config.yaml
dataset: "photos of arthropod specimens (BIOSCAN-5M)"
fused_qkv: true
layer_scale_init: 0.1
beta2: 0.999
epochs: 15.4
Rows from block 6 of a small image embedding model, named by matrix and row number. Rows with one number belong to one neuron. Each number is 200 + 30 x the weight over its row's rms, rounded and kept within 0 to 999. All counts start at 0. After the name is the row's rms in percent of the matrix's.
After each neuron's rows are labels from the 100 images, of 14976, where the neuron reaches its highest value: "colour at peak" is the nearest of a few named colours to the mean colour under the peak; "top examples" is what is common among them. Only what is clearly more common there than usual is listed. The data: photos of arthropod specimens (BIOSCAN-5M).
# fc1: MLP up (model.blocks.6.mlp.fc1.weight, 512x256), inputs 86-171
# fc2: MLP down (model.blocks.6.mlp.fc2.weight, 256x512, transposed), outputs 86-171

fc1.169,109,157,180,227,194,189,211,125,185,210,209,171,207,163,192,229,248,226,171,235,228,190,228,209,150,205,193,201,194,244,193,215,198,221,174,206,232,200,240,203,171,187,224,216,198,204,195,201,204,257,135,239,196,217,104,208,172,207,202,204,203,93,223,249,187,174,193,226,174,189,164,210,166,186,176,198,237,211,245,187,242,250,151,194,237,206,154
fc2.169,113,204,179,266,217,257,221,157,205,220,249,172,218,147,235,201,221,166,198,245,167,231,199,140,204,194,167,243,154,221,250,197,209,213,126,191,166,152,151,143,144,235,212,272,160,142,197,196,177,257,186,160,239,195,211,154,205,220,187,201,209,219,167,177,187,203,200,205,188,250,220,193,173,217,195,216,141,206,198,188,203,272,191,192,205,274,162
colour at peak: pink
top examples: order Hymenoptera

fc1.7,099,214,252,212,151,199,234,182,223,127,189,150,209,212,212,206,212,253,240,181,175,162,232,230,189,206,149,191,209,199,185,152,228,185,199,204,185,107,208,280,195,154,204,187,236,157,218,186,265,213,194,260,140,208,162,190,192,188,182,198,203,204,200,223,193,207,137,213,222,222,215,216,182,167,153,121,245,219,192,224,199,207,168,209,158,158,201
fc2.7,105,191,169,218,175,227,206,144,172,231,225,202,199,204,200,235,176,137,212,202,213,232,208,148,184,242,205,205,165,209,172,206,252,208,201,184,231,228,221,142,187,188,126,266,221,194,167,240,154,153,198,146,192,180,194,177,214,207,194,204,197,208,247,143,156,218,188,201,208,133,222,190,225,190,173,203,131,213,204,161,223,238,212,214,195,201,205
colour at peak: pink
top examples: order Hemiptera

fc1.133,095,171,184,185,164,206,218,191,224,195,198,178,218,237,235,186,184,204,206,145,225,193,172,206,156,176,211,213,209,207,203,205,185,182,214,230,228,220,225,220,260,190,221,181,192,173,201,211,233,291,176,248,192,245,88,252,185,197,184,179,273,196,171,172,175,182,213,198,176,187,165,173,234,208,206,194,212,233,209,199,205,156,242,182,134,148,226
fc2.133,100,219,153,251,195,208,197,250,226,168,212,212,194,285,254,222,198,196,247,150,202,147,195,256,206,168,177,150,200,258,196,211,230,180,220,205,149,209,204,178,233,189,157,216,159,283,198,216,224,255,163,160,219,190,207,200,205,208,204,156,191,202,155,168,195,200,200,220,211,230,176,183,200,201,186,185,154,195,194,188,192,168,246,221,186,178,178
colour at peak: black; brown
top examples: order Coleoptera

fc1.40,073,170,194,182,208,181,213,217,199,204,218,218,213,195,241,156,225,178,189,145,221,119,187,264,192,241,197,161,249,286,186,225,225,225,170,239,197,203,238,265,205,225,201,188,199,233,198,218,243,216,201,199,199,246,183,237,220,197,204,127,154,208,183,195,179,206,193,270,190,151,138,181,159,166,161,151,181,180,194,117,214,176,214,176,212,198,204
fc2.40,063,225,221,224,207,215,187,198,216,229,232,211,195,191,205,178,206,237,218,197,193,303,195,195,210,200,171,233,225,93,236,200,199,198,208,184,112,210,189,156,164,215,191,181,227,86,168,199,161,221,265,170,229,184,203,136,196,204,208,220,197,181,188,195,179,162,212,195,228,231,204,216,229,213,207,202,206,198,195,230,194,207,195,189,202,161,193
colour at peak: grey
top examples: order Diptera

fc1.263,107,209,183,227,208,213,195,176,168,226,200,188,261,252,254,201,241,163,137,231,186,195,220,195,139,207,187,187,209,252,192,232,219,223,191,258,199,189,320,195,168,234,186,244,182,272,184,153,182,261,169,188,234,184,103,192,185,212,177,190,187,186,225,253,209,222,182,193,166,186,198,176,197,192,174,191,175,170,230,142,211,257,179,180,238,222,183
fc2.263,131,179,261,194,171,164,213,241,221,161,206,126,226,189,180,205,191,161,249,160,285,245,182,214,188,219,175,245,180,179,177,207,206,183,208,172,197,195,173,227,226,210,191,160,239,186,229,207,245,171,195,267,174,242,200,256,172,200,192,241,187,217,207,227,205,175,206,188,184,191,200,223,212,116,280,201,203,202,187,207,207,184,204,162,211,189,172
colour at peak: pink
top examples: order Diptera; family Milichiidae

fc1.134,101,121,224,163,101,236,171,170,220,202,125,177,189,184,267,190,153,142,202,247,242,267,177,221,155,216,185,239,168,183,210,192,238,207,183,197,194,148,229,181,190,202,219,163,226,190,213,171,181,234,158,166,211,225,183,239,243,181,198,188,220,184,261,240,192,250,259,249,214,204,147,210,173,188,228,193,154,190,195,162,216,183,244,191,171,152,200
fc2.134,108,210,189,180,219,251,205,238,257,200,246,179,229,173,174,177,193,165,233,160,224,196,199,175,204,208,194,150,181,215,216,238,183,201,242,199,151,204,155,244,284,212,168,200,192,188,238,221,259,239,112,193,184,218,211,211,210,210,194,203,194,209,85,164,168,173,213,207,193,217,156,209,218,168,221,208,191,192,179,214,214,210,254,191,199,184,212
colour at peak: white
top examples: class Arachnida; order Trombidiformes

fc1.400,076,140,167,183,151,215,189,109,191,203,208,181,246,263,217,231,180,204,200,223,226,164,193,234,187,195,209,203,179,171,190,219,195,130,259,156,212,175,254,189,204,225,212,204,227,179,226,165,259,227,159,223,211,188,168,273,159,193,210,186,171,106,194,246,217,242,217,229,207,182,147,220,202,183,193,169,173,231,221,102,195,195,191,184,210,150,180
fc2.400,072,192,219,208,198,191,174,151,288,180,245,175,209,186,182,116,160,229,187,233,175,185,208,191,195,189,178,153,223,110,197,207,181,160,210,264,183,190,201,179,202,207,149,189,218,209,255,130,308,197,187,222,208,201,200,207,190,203,193,212,199,196,264,250,227,185,201,197,213,243,201,200,198,137,179,187,264,202,201,212,198,245,156,172,198,180,155
colour at peak: grey
top examples: order Coleoptera

fc1.142,087,140,219,138,145,180,223,156,205,221,207,188,215,155,219,204,190,208,213,210,218,221,170,156,179,211,171,236,235,194,177,183,182,190,196,178,234,176,255,185,246,218,290,185,241,243,202,229,231,235,174,179,181,216,148,249,157,188,201,208,234,138,201,255,208,222,217,213,162,199,216,182,176,197,166,157,209,219,248,167,220,224,204,158,206,162,188
fc2.142,078,189,167,282,200,183,196,169,256,157,206,222,209,246,224,211,181,246,154,222,225,236,227,238,205,135,233,198,215,169,152,189,170,170,244,188,229,169,223,178,252,205,180,182,195,197,175,131,234,251,157,227,247,180,198,209,185,194,206,168,194,192,251,198,191,219,192,223,218,171,191,192,243,205,156,196,184,201,194,177,205,208,183,188,187,200,187
colour at peak: brown
top examples: order Coleoptera

fc1.483,100,163,245,219,175,179,197,186,199,172,151,190,209,174,197,212,233,232,216,242,248,188,188,209,210,174,181,202,195,184,184,158,222,186,151,150,240,189,182,234,166,181,250,215,223,164,203,158,166,211,255,249,306,197,205,233,205,198,203,206,173,188,255,260,200,240,176,210,190,203,267,178,193,168,164,167,217,209,203,194,225,180,168,209,216,215,206
fc2.483,113,201,200,196,225,256,229,161,165,218,187,158,188,212,217,218,192,175,175,213,150,192,212,158,187,233,192,226,213,278,249,194,181,196,213,173,212,222,277,193,211,202,211,197,199,161,202,170,177,217,159,198,220,195,201,186,203,168,203,175,209,205,229,182,199,212,182,212,192,187,247,179,168,245,193,165,180,212,199,192,182,239,180,258,209,238,180
colour at peak: grey
top examples: order Hemiptera

fc1.408,125,116,295,111,204,208,167,210,188,188,205,170,232,194,196,183,145,186,226,223,217,194,251,159,190,192,156,197,221,207,191,208,164,214,165,142,211,166,207,192,159,166,220,203,216,171,261,213,206,256,166,202,229,213,209,211,215,188,204,191,226,155,244,169,156,187,255,214,188,192,151,201,253,154,202,225,217,211,205,192,212,184,188,187,235,196,152
fc2.408,142,200,190,175,214,199,152,257,129,216,184,174,182,190,177,215,222,199,188,241,166,233,207,239,219,172,170,117,239,202,221,221,212,214,185,176,161,209,214,162,190,192,155,140,177,202,160,195,182,214,205,163,181,155,200,195,271,185,214,216,201,188,224,94,184,213,221,203,229,178,187,208,211,246,201,224,193,203,191,206,181,155,205,228,199,204,223
colour at peak: white
top examples: order Hymenoptera

fc1.181,090,122,245,108,219,213,189,240,168,213,221,173,253,225,237,220,156,172,169,205,214,174,274,145,169,228,183,199,208,229,195,210,193,204,146,188,203,211,247,199,169,187,195,223,217,204,236,197,178,239,161,188,223,181,192,197,196,168,180,133,184,149,228,184,181,261,219,208,200,191,180,184,218,147,204,204,182,200,197,147,178,255,184,225,225,212,109
fc2.181,102,203,165,192,194,179,240,237,211,200,168,211,204,250,162,192,204,227,145,198,154,198,191,203,200,205,186,188,200,147,185,241,191,190,218,196,207,194,263,222,281,194,192,138,178,196,196,209,236,193,228,223,189,194,205,165,215,177,194,178,195,212,226,180,202,182,194,192,213,194,194,210,249,211,196,163,197,205,195,246,168,207,191,238,198,210,159
colour at peak: white
top examples: order Coleoptera

fc1.283,108,177,238,154,149,203,191,203,180,235,162,192,193,136,199,219,243,220,233,232,196,284,237,184,207,202,188,201,223,175,187,173,225,226,204,195,161,140,245,248,171,198,240,202,180,201,205,202,276,221,175,210,178,185,142,187,212,153,175,194,136,158,179,206,223,245,201,243,214,185,169,216,176,167,181,175,254,204,220,157,164,204,227,152,181,146,238
fc2.283,122,181,109,253,184,194,234,130,218,149,190,251,195,240,254,205,117,217,230,247,245,179,211,265,224,172,212,216,179,195,179,202,226,132,226,211,202,212,152,175,239,223,138,210,215,180,189,133,235,173,222,203,199,188,195,219,179,194,198,216,199,208,206,249,216,212,199,218,230,200,224,173,273,200,160,211,172,188,199,181,219,210,213,249,172,206,205
colour at peak: brown
top examples: order Coleoptera

fc1.301,089,189,182,169,163,191,204,191,255,193,217,171,196,196,195,182,187,167,225,172,224,204,172,173,173,200,196,230,199,173,190,188,199,197,220,241,228,210,249,225,273,213,241,187,228,221,215,225,235,259,186,272,156,238,138,213,194,173,198,180,225,246,162,149,214,152,173,207,176,209,201,154,198,176,202,165,220,225,223,205,158,183,160,211,171,148,215
fc2.301,083,209,166,196,203,252,216,263,133,211,217,221,206,271,243,224,238,182,148,180,185,154,202,208,206,234,251,143,270,241,155,191,221,219,183,190,223,194,186,195,181,231,147,253,107,266,166,192,197,190,194,165,192,185,210,201,215,203,203,155,216,217,240,196,165,239,195,214,230,184,179,191,230,215,184,241,167,205,191,155,226,201,216,234,180,221,196
colour at peak: black
top examples: order Lepidoptera