From a checkpoint of a small image embedding model: 11700 steps.
Rows from block 4 of a small image embedding model, named by matrix and row number. Rows with one number belong to one neuron. Each number is 200 + 40 x the weight over its row's rms, rounded and kept within 0 to 999. All counts start at 0.
After each neuron's rows are labels from the 100 images, of 14976, where the neuron reaches its highest value: "colour at peak" is the nearest of a few named colours to the mean colour under the peak; "responds to" is what is common among them. Only what is clearly more common there than usual is listed. The data: photos of arthropod specimens (BIOSCAN-5M).
# fc1: MLP up (model.blocks.4.mlp.fc1.weight, 512x256), inputs 86-171
# fc2: MLP down (model.blocks.4.mlp.fc2.weight, 256x512, transposed), outputs 86-171

fc1.339,195,295,162,175,153,260,138,192,145,210,151,158,172,193,149,168,223,241,193,235,176,232,180,214,198,97,287,178,148,194,197,227,156,217,192,205,225,195,189,163,223,180,160,250,206,317,195,305,183,194,226,161,225,245,248,153,173,220,232,122,198,158,106,147,191,203,234,196,229,209,275,172,201,254,162,208,263,226,218,216,181,180,152,213,109,178
fc2.339,178,193,212,205,272,157,275,172,199,243,203,178,191,142,234,164,155,228,239,227,159,189,186,175,199,249,111,213,221,188,266,234,241,201,181,206,172,159,136,206,199,158,181,196,196,188,211,60,166,173,166,183,231,169,221,215,265,254,156,177,209,277,262,175,228,197,169,185,78,203,189,240,193,240,270,192,213,220,231,193,170,200,282,194,224,186
colour at peak: brown
responds to: order Hemiptera; order Lepidoptera

fc1.116,206,181,173,230,216,202,209,175,266,200,212,126,158,235,217,183,176,225,235,160,179,172,232,239,223,250,150,228,208,214,160,207,198,180,199,191,166,221,230,259,152,258,236,221,187,192,199,166,294,219,199,262,174,147,191,235,235,210,161,184,227,217,191,222,173,212,240,243,175,237,146,189,216,120,204,257,219,191,162,136,177,152,225,139,199,215
fc2.116,203,272,180,172,151,236,221,221,192,186,195,268,232,114,164,246,202,229,145,250,214,186,233,201,192,202,181,245,172,190,324,180,227,175,181,191,276,169,169,240,208,228,207,156,209,234,227,192,238,157,246,192,256,181,219,184,194,181,230,192,182,191,96,179,250,184,163,187,209,199,191,152,225,219,163,209,222,250,209,217,209,231,182,172,156,177
colour at peak: brown
responds to: order Coleoptera

fc1.107,180,233,192,232,172,224,174,219,131,153,214,214,202,256,181,127,226,215,206,228,154,228,252,174,208,207,226,196,251,201,163,210,135,122,190,243,268,145,231,132,177,154,264,236,36,169,200,276,143,292,168,293,180,250,278,219,139,229,233,189,242,187,183,217,203,225,239,190,206,223,165,197,231,153,229,186,146,221,260,237,212,203,270,303,222,198
fc2.107,147,203,191,119,192,147,219,168,192,205,198,229,197,273,230,220,120,164,229,176,152,210,198,156,280,195,241,194,260,200,212,192,188,166,194,224,140,324,220,171,207,205,186,230,209,217,186,223,81,110,204,186,243,197,192,238,195,183,156,212,218,156,242,198,213,202,210,175,80,203,201,159,125,183,160,212,183,223,207,200,206,208,195,223,208,143
colour at peak: grey
responds to: order Hemiptera

fc1.195,234,217,177,182,170,256,138,245,182,157,179,182,133,220,202,175,208,266,267,194,152,267,271,154,242,173,146,213,225,206,178,235,230,175,231,285,261,240,128,184,214,156,243,226,305,217,189,269,173,115,258,93,220,227,199,226,186,153,193,187,248,210,168,87,238,229,229,225,179,146,189,207,241,217,168,223,135,197,153,187,279,221,291,198,184,160
fc2.195,184,129,283,82,198,203,239,243,171,244,175,232,266,189,173,300,196,173,252,242,190,191,153,168,223,174,235,182,144,186,177,218,242,193,152,241,182,209,234,176,215,226,196,209,212,231,203,274,197,87,109,147,172,158,214,230,371,235,179,213,273,155,207,215,235,223,139,161,203,175,197,187,203,186,200,194,197,195,190,210,198,232,169,208,160,164
colour at peak: white
responds to: order Coleoptera

fc1.375,205,249,201,113,164,277,165,196,135,211,176,222,166,221,142,253,241,247,205,218,191,190,229,198,206,117,226,199,142,189,238,227,114,227,235,194,143,193,240,212,246,257,172,191,276,219,192,271,266,169,211,206,223,89,252,186,180,213,211,166,199,250,229,190,233,163,175,173,234,190,232,180,199,179,130,196,246,185,196,206,195,205,213,195,147,203
fc2.375,188,195,234,242,279,204,213,150,186,239,205,204,274,152,270,157,87,201,206,178,223,203,187,194,257,286,192,191,281,200,274,255,229,260,169,162,190,209,147,193,196,135,204,157,201,213,179,64,176,178,185,173,169,196,195,178,226,218,164,192,204,253,153,161,247,196,190,220,123,183,202,221,201,208,253,184,218,231,169,196,196,188,226,184,265,123
colour at peak: pink
responds to: order Hemiptera

fc1.182,150,157,140,109,167,202,200,190,135,204,107,222,186,237,210,219,165,220,220,151,151,209,187,125,206,145,192,204,182,206,218,194,166,203,200,290,239,250,263,251,215,240,203,214,214,230,167,252,274,150,244,210,229,140,227,200,122,147,196,221,259,178,243,219,226,137,219,121,215,255,152,221,181,170,110,228,263,266,200,159,218,179,179,177,182,165
fc2.182,204,169,131,167,194,259,108,217,200,181,188,207,155,173,126,219,155,208,226,196,200,228,252,166,211,98,135,240,187,196,107,236,194,209,179,174,170,280,199,193,197,178,226,244,216,227,215,246,260,206,199,212,173,180,190,152,244,131,159,208,241,173,163,171,277,193,222,190,173,229,193,139,212,155,66,207,235,244,182,170,211,199,170,196,150,217
colour at peak: white
responds to: order Hemiptera

fc1.40,180,279,222,159,219,236,154,214,169,195,170,172,118,183,172,308,179,236,257,201,230,146,82,175,177,175,213,237,194,194,271,240,206,200,208,157,230,199,219,205,218,212,247,259,279,210,181,160,244,153,236,221,249,168,224,159,207,197,244,251,202,221,263,171,197,137,211,127,247,233,143,227,148,229,162,225,227,137,152,236,177,184,152,165,205,237
fc2.40,234,124,272,262,166,259,217,191,189,193,200,220,333,171,306,177,229,161,201,192,218,217,225,212,134,297,263,230,235,203,166,154,228,248,195,229,211,190,164,216,201,161,197,111,205,175,127,160,193,250,158,193,62,183,196,174,120,194,171,220,122,165,182,223,185,210,163,250,184,206,202,307,377,184,268,212,206,173,195,184,199,207,218,184,248,226
colour at peak: black; brown
responds to: order Coleoptera

fc1.442,174,171,191,142,216,106,189,191,192,261,175,239,169,259,224,242,200,246,200,212,180,164,154,188,220,193,173,242,153,196,222,209,133,209,213,169,200,298,175,206,213,258,247,282,156,187,184,187,223,161,200,195,191,124,212,147,222,233,186,211,100,154,219,228,230,229,249,214,175,241,188,181,169,115,181,214,242,271,62,181,208,138,182,210,179,195
fc2.442,136,293,230,235,206,181,165,208,191,200,215,167,184,145,180,251,233,168,233,309,277,204,255,208,133,259,236,223,190,180,202,171,179,216,219,220,257,198,193,210,204,235,213,230,206,168,152,222,242,159,219,199,250,187,232,189,200,280,204,181,184,234,255,238,267,214,203,185,256,176,209,141,217,157,225,221,183,225,194,224,180,177,220,189,193,202
colour at peak: brown; black
responds to: order Coleoptera

fc1.255,197,339,236,202,218,192,268,215,157,184,177,157,169,213,136,224,164,181,239,208,144,170,173,215,193,172,212,215,233,238,227,271,169,128,132,181,178,208,177,202,182,177,124,229,211,177,141,244,235,208,295,252,221,155,235,213,246,207,224,198,158,254,210,217,229,188,225,238,156,230,152,181,218,207,79,208,191,182,203,215,234,156,162,255,196,169
fc2.255,203,149,266,249,199,140,252,210,211,195,186,251,277,147,280,163,174,162,151,154,254,212,122,160,223,246,141,230,199,171,202,114,247,241,232,205,215,221,221,226,195,158,186,175,192,170,150,127,183,185,223,190,184,188,176,161,243,189,170,172,173,174,144,201,129,197,199,170,206,205,219,263,235,212,227,191,202,210,206,205,201,212,215,139,264,194
colour at peak: pink
responds to: order Coleoptera

fc1.404,167,151,226,195,199,155,207,225,214,144,165,233,149,232,158,168,158,170,168,168,214,244,210,122,240,207,207,165,193,211,234,164,189,237,195,213,172,252,187,213,208,220,173,179,128,219,169,209,235,151,184,184,171,174,184,172,180,174,195,83,167,236,197,194,233,294,142,228,236,219,245,173,157,148,182,214,226,231,194,200,173,233,161,123,200,98
fc2.404,217,160,177,212,180,265,154,201,206,205,221,170,306,314,275,163,255,211,175,236,122,182,311,190,187,214,260,152,262,179,125,225,292,172,175,263,264,167,210,214,235,210,193,179,214,145,268,186,173,206,141,197,189,196,206,229,128,258,202,177,202,205,196,178,173,205,187,154,159,174,185,182,233,201,260,232,215,253,203,217,191,214,246,242,160,260
colour at peak: grey
responds to: order Coleoptera

fc1.343,187,262,218,137,217,172,150,238,151,203,159,178,108,182,172,290,162,262,246,207,216,144,73,164,183,182,224,223,209,204,284,230,229,195,244,150,231,196,238,188,210,202,258,260,255,205,170,174,248,165,268,197,259,164,230,171,212,209,246,227,190,208,236,156,187,137,203,127,222,233,148,233,116,217,165,236,211,150,152,245,184,142,137,166,203,228
fc2.343,252,158,215,276,193,266,208,179,177,189,195,190,308,177,313,170,208,177,215,199,239,224,204,214,168,268,278,232,234,201,161,188,219,228,200,216,188,171,172,223,194,174,185,103,205,188,144,142,206,246,164,181,84,193,198,190,118,178,189,244,134,142,148,215,197,223,175,271,193,189,226,299,388,180,257,219,211,162,206,166,198,238,215,151,235,233
colour at peak: brown; black
responds to: order Coleoptera

fc1.245,180,228,199,233,176,213,187,196,130,156,218,223,192,250,181,121,229,196,194,211,149,223,245,198,204,211,224,193,269,207,154,204,144,124,200,232,249,143,219,133,166,155,247,214,17,169,216,242,143,302,162,304,185,262,252,231,164,243,226,167,236,171,169,240,171,229,259,205,208,229,163,204,232,145,233,193,146,206,263,218,197,199,244,313,223,185
fc2.245,126,209,188,128,187,143,211,165,194,201,203,217,191,263,228,212,134,162,231,175,163,217,197,159,278,202,244,199,265,202,208,189,187,162,183,229,153,301,236,162,201,217,190,241,199,216,168,210,74,132,221,197,240,204,198,234,183,184,163,209,216,172,246,207,214,196,217,174,97,205,202,156,126,172,148,216,178,236,208,194,212,194,189,239,215,133
colour at peak: grey
responds to: order Hemiptera; family Cicadellidae

fc1.72,166,178,175,159,167,171,148,191,172,194,181,194,215,213,170,160,166,242,179,224,176,178,214,190,207,156,206,180,159,199,268,214,182,220,206,221,234,246,185,275,244,202,169,240,133,218,186,236,271,132,278,259,244,105,242,119,202,216,190,166,224,248,161,229,210,194,202,194,210,228,174,226,193,195,111,219,249,286,206,118,201,75,174,236,184,185
fc2.72,228,130,170,239,212,169,316,168,215,191,206,250,207,188,288,235,124,200,215,188,357,208,226,179,229,204,188,201,220,203,175,182,126,210,203,154,212,205,236,173,204,158,196,186,227,199,254,142,277,148,157,187,229,190,197,217,183,256,162,198,210,168,162,181,324,197,234,189,59,149,194,245,162,263,221,207,197,181,204,220,197,249,215,171,158,205
colour at peak: black; brown
responds to: order Coleoptera

fc1.267,188,291,215,158,224,215,149,208,170,204,167,162,144,182,175,292,190,239,247,220,224,129,95,199,169,188,202,236,207,214,262,230,196,191,240,199,276,203,213,235,202,230,216,256,272,207,189,167,250,177,233,212,234,165,231,158,219,193,238,268,164,253,269,166,193,176,204,126,243,233,137,226,184,228,146,214,239,145,144,223,158,169,143,149,185,235
fc2.267,214,126,263,240,196,265,200,193,191,192,196,235,297,157,291,179,211,165,167,179,233,222,198,213,165,318,271,208,209,195,149,146,238,257,225,177,211,184,191,220,191,161,214,104,207,192,119,149,208,233,167,182,74,192,192,153,131,168,169,228,120,159,170,226,187,204,150,241,179,202,213,303,358,197,275,214,203,177,192,191,207,225,234,155,256,223
colour at peak: black; brown
responds to: order Coleoptera

fc1.64,217,268,201,187,196,191,134,192,191,197,179,249,202,236,196,220,190,211,178,160,170,209,142,96,234,156,167,235,220,189,206,160,141,202,250,219,182,236,194,210,134,153,281,217,213,182,195,242,255,129,215,208,297,104,203,143,232,231,198,152,220,187,258,176,171,165,228,162,193,240,132,210,199,153,185,199,226,272,157,178,240,111,168,239,218,139
fc2.64,213,214,157,162,241,244,210,207,192,210,198,191,296,192,230,196,196,205,220,222,184,137,129,186,203,151,236,174,159,153,254,216,240,204,183,193,232,225,147,270,200,236,183,259,198,180,148,166,202,234,164,218,189,203,208,271,184,208,208,212,185,241,220,194,235,217,227,153,267,194,180,223,189,208,301,206,201,187,202,216,198,211,273,219,204,231
colour at peak: pink
responds to: order Coleoptera; order Hemiptera

fc1.205,193,218,190,168,200,228,182,217,154,201,177,211,187,210,134,215,198,242,213,202,188,157,231,153,186,177,228,198,153,171,266,243,209,225,202,145,132,228,309,250,249,267,158,178,300,200,144,285,266,183,241,244,273,76,237,256,198,202,208,213,231,229,236,211,219,167,202,163,220,189,184,219,180,187,146,202,236,156,194,215,216,253,194,164,182,240
fc2.205,213,170,253,252,184,235,199,146,191,267,204,213,312,209,318,240,135,166,187,146,204,223,245,184,208,261,191,190,330,209,256,192,202,278,148,185,217,213,154,179,209,118,224,178,200,207,241,153,177,161,145,187,90,192,186,138,192,182,126,221,165,171,154,152,238,175,211,200,167,179,206,199,218,192,258,204,243,239,200,195,230,200,174,186,220,145
colour at peak: pink
responds to: order Hemiptera

fc1.433,180,172,227,254,194,215,161,171,186,274,203,266,246,212,208,137,176,205,182,199,183,272,203,117,231,196,173,170,185,214,247,113,108,227,182,148,127,258,180,212,204,181,191,166,178,221,179,233,251,163,174,164,206,167,182,195,198,188,178,200,137,225,223,175,267,182,161,164,171,204,180,191,96,205,219,208,211,241,197,192,262,215,224,196,218,98
fc2.433,255,253,155,235,149,256,221,172,226,157,219,131,195,168,223,228,191,247,232,204,188,178,276,217,188,171,256,173,244,222,120,275,274,160,141,222,230,200,182,223,226,283,205,240,206,166,221,211,221,230,245,218,221,214,200,270,208,255,238,224,242,213,146,169,145,205,226,218,219,194,212,182,269,177,184,174,188,179,201,202,156,201,218,189,161,293
colour at peak: white
responds to: order Coleoptera

fc1.126,185,256,219,200,250,234,127,206,233,229,175,175,161,231,208,234,197,232,233,168,235,171,159,153,190,175,224,227,181,187,236,232,231,205,201,186,180,267,261,258,251,246,166,240,310,214,213,231,280,134,212,243,250,62,256,226,129,191,215,243,204,221,208,184,201,166,239,154,206,145,139,206,196,225,184,210,236,158,145,209,192,220,203,201,164,235
fc2.126,203,159,208,256,72,262,296,152,210,201,193,222,354,203,317,257,278,157,181,165,196,225,356,195,157,272,150,200,256,210,180,153,224,222,197,245,204,193,214,191,188,151,195,107,214,208,193,205,189,209,243,202,134,201,181,159,177,185,101,205,199,222,196,223,211,191,219,220,142,162,214,210,292,189,240,227,214,230,210,188,208,191,232,214,184,191
colour at peak: brown; black
responds to: order Coleoptera

fc1.378,183,304,133,140,186,144,268,179,173,190,174,151,195,196,220,138,168,247,228,249,183,218,158,226,206,119,243,195,199,191,206,236,230,166,140,181,122,215,165,207,215,234,152,180,162,209,167,282,254,184,196,211,189,170,228,166,203,236,185,138,207,243,145,184,132,226,202,238,176,227,214,223,186,184,154,199,263,179,192,169,185,138,245,220,200,170
fc2.378,199,178,198,247,224,145,237,213,205,224,206,222,241,196,273,172,199,217,252,201,213,239,77,167,168,207,157,207,234,195,234,154,329,197,205,191,234,184,251,174,215,215,202,250,205,183,237,187,254,105,193,207,263,197,187,215,160,245,213,219,186,151,237,194,202,198,231,127,206,182,211,293,213,208,267,182,201,191,198,212,187,185,175,239,180,237
colour at peak: white
responds to: order Hemiptera; order Lepidoptera

fc1.317,192,215,132,165,188,222,195,196,187,231,174,169,208,230,144,143,199,223,209,273,183,175,212,246,241,177,173,218,194,212,231,229,213,212,263,154,220,241,152,250,227,235,156,206,197,245,204,250,259,212,209,163,199,190,306,252,207,195,221,118,236,212,152,215,101,264,217,217,197,213,202,207,149,188,193,153,205,178,105,177,218,203,268,156,146,194
fc2.317,273,201,153,257,276,155,249,171,200,259,198,159,125,134,160,190,129,259,237,164,202,200,127,193,227,67,176,184,189,212,266,231,317,136,179,130,217,136,261,183,202,205,218,216,183,187,213,163,197,171,215,195,350,211,195,230,303,238,236,233,305,228,179,166,134,217,202,198,215,221,207,161,146,233,181,225,202,208,168,215,185,226,193,184,228,212
colour at peak: white
responds to: order Lepidoptera

fc1.483,142,221,149,253,148,229,163,231,208,181,212,193,133,266,218,169,212,212,174,227,203,213,153,88,235,232,171,215,221,171,265,198,183,148,216,231,144,252,160,192,175,251,212,131,151,213,147,246,220,247,200,153,239,168,234,236,220,203,230,153,126,249,301,171,253,278,295,184,119,325,222,157,146,170,173,182,244,239,197,225,221,243,226,202,212,201
fc2.483,223,166,189,115,143,190,208,208,208,197,202,210,189,165,151,319,217,215,208,293,222,188,199,204,155,165,196,211,208,197,205,233,170,190,200,207,269,125,112,172,171,246,198,201,203,173,290,222,224,234,97,212,150,192,204,170,238,206,219,178,200,208,278,207,157,204,150,180,283,194,185,207,288,221,223,210,200,142,185,229,204,241,129,249,160,285
colour at peak: grey
responds to: order Hymenoptera

fc1.236,132,201,236,161,204,153,174,209,97,234,162,220,213,201,140,201,169,230,159,206,108,204,240,190,201,157,184,216,219,234,245,200,165,176,133,134,196,175,251,235,163,174,135,240,271,227,136,229,273,196,221,145,249,170,252,171,231,190,192,241,163,170,227,166,184,199,184,211,240,191,240,263,136,232,98,255,217,154,212,226,146,197,166,156,180,108
fc2.236,206,146,152,239,140,287,188,178,201,201,194,137,235,212,242,130,184,182,220,194,258,221,209,193,165,122,189,187,240,209,123,205,246,265,198,200,251,178,181,223,195,156,193,205,216,168,196,140,182,182,216,186,156,213,186,206,272,271,193,191,217,138,110,258,136,223,224,217,196,220,208,289,231,205,277,221,222,224,193,178,182,137,201,164,207,207
colour at peak: white
responds to: order Hemiptera

fc1.221,129,219,233,256,204,171,168,251,217,145,170,188,154,263,155,199,209,221,170,74,173,207,190,98,193,179,223,208,189,171,237,159,161,171,192,142,215,288,225,249,270,197,184,275,208,207,185,184,234,143,238,188,272,165,249,203,175,197,222,80,217,237,217,199,220,208,206,160,234,148,208,132,126,174,201,219,176,244,176,171,204,200,210,194,179,107
fc2.221,191,170,230,160,187,207,131,276,185,211,205,232,223,277,233,108,220,108,90,204,166,210,207,182,215,232,200,215,214,202,252,124,205,232,200,202,193,246,214,254,207,130,173,179,186,172,227,253,140,162,147,181,186,204,207,132,237,243,214,171,157,143,105,164,202,213,186,200,150,214,204,183,182,185,217,192,222,222,163,216,170,232,141,196,178,145
colour at peak: grey
responds to: order Coleoptera

fc1.43,184,320,217,196,214,249,187,219,162,188,196,207,188,202,99,269,134,163,221,233,168,140,112,197,211,199,202,211,240,234,227,227,166,153,183,194,217,216,172,209,183,217,169,257,197,197,163,209,237,218,253,222,255,162,246,185,251,165,220,227,143,277,313,203,212,222,205,195,172,226,175,177,225,222,89,208,195,213,181,212,223,139,122,233,196,158
fc2.43,166,126,267,203,239,161,228,228,202,194,199,196,257,190,288,114,182,129,179,132,235,229,176,183,210,251,240,207,221,182,174,92,226,234,261,164,224,221,246,201,191,137,218,153,180,178,113,129,168,205,247,185,122,207,201,129,214,189,199,199,128,171,143,215,129,189,212,206,220,224,175,243,225,199,231,214,197,193,203,211,207,215,228,169,284,184
colour at peak: pink
responds to: order Coleoptera

fc1.279,152,183,246,170,210,139,95,243,206,195,152,199,146,231,115,155,208,176,223,192,230,238,196,196,216,220,255,192,159,204,205,156,204,222,211,194,172,210,190,165,221,196,139,221,236,316,114,247,212,184,264,206,214,194,285,146,174,120,199,170,110,217,230,153,198,265,285,205,156,189,226,177,164,229,199,170,229,176,103,215,309,185,145,219,208,102
fc2.279,199,135,213,174,207,183,226,226,222,232,183,194,289,180,205,260,179,207,265,194,118,212,198,204,152,215,105,194,181,214,227,221,86,232,215,204,231,187,106,205,190,232,218,159,182,204,84,265,246,215,227,206,170,163,198,226,220,183,195,173,136,226,269,219,237,206,183,222,238,208,210,200,167,206,153,211,225,219,216,187,194,172,189,151,213,169
colour at peak: brown; grey
responds to: order Coleoptera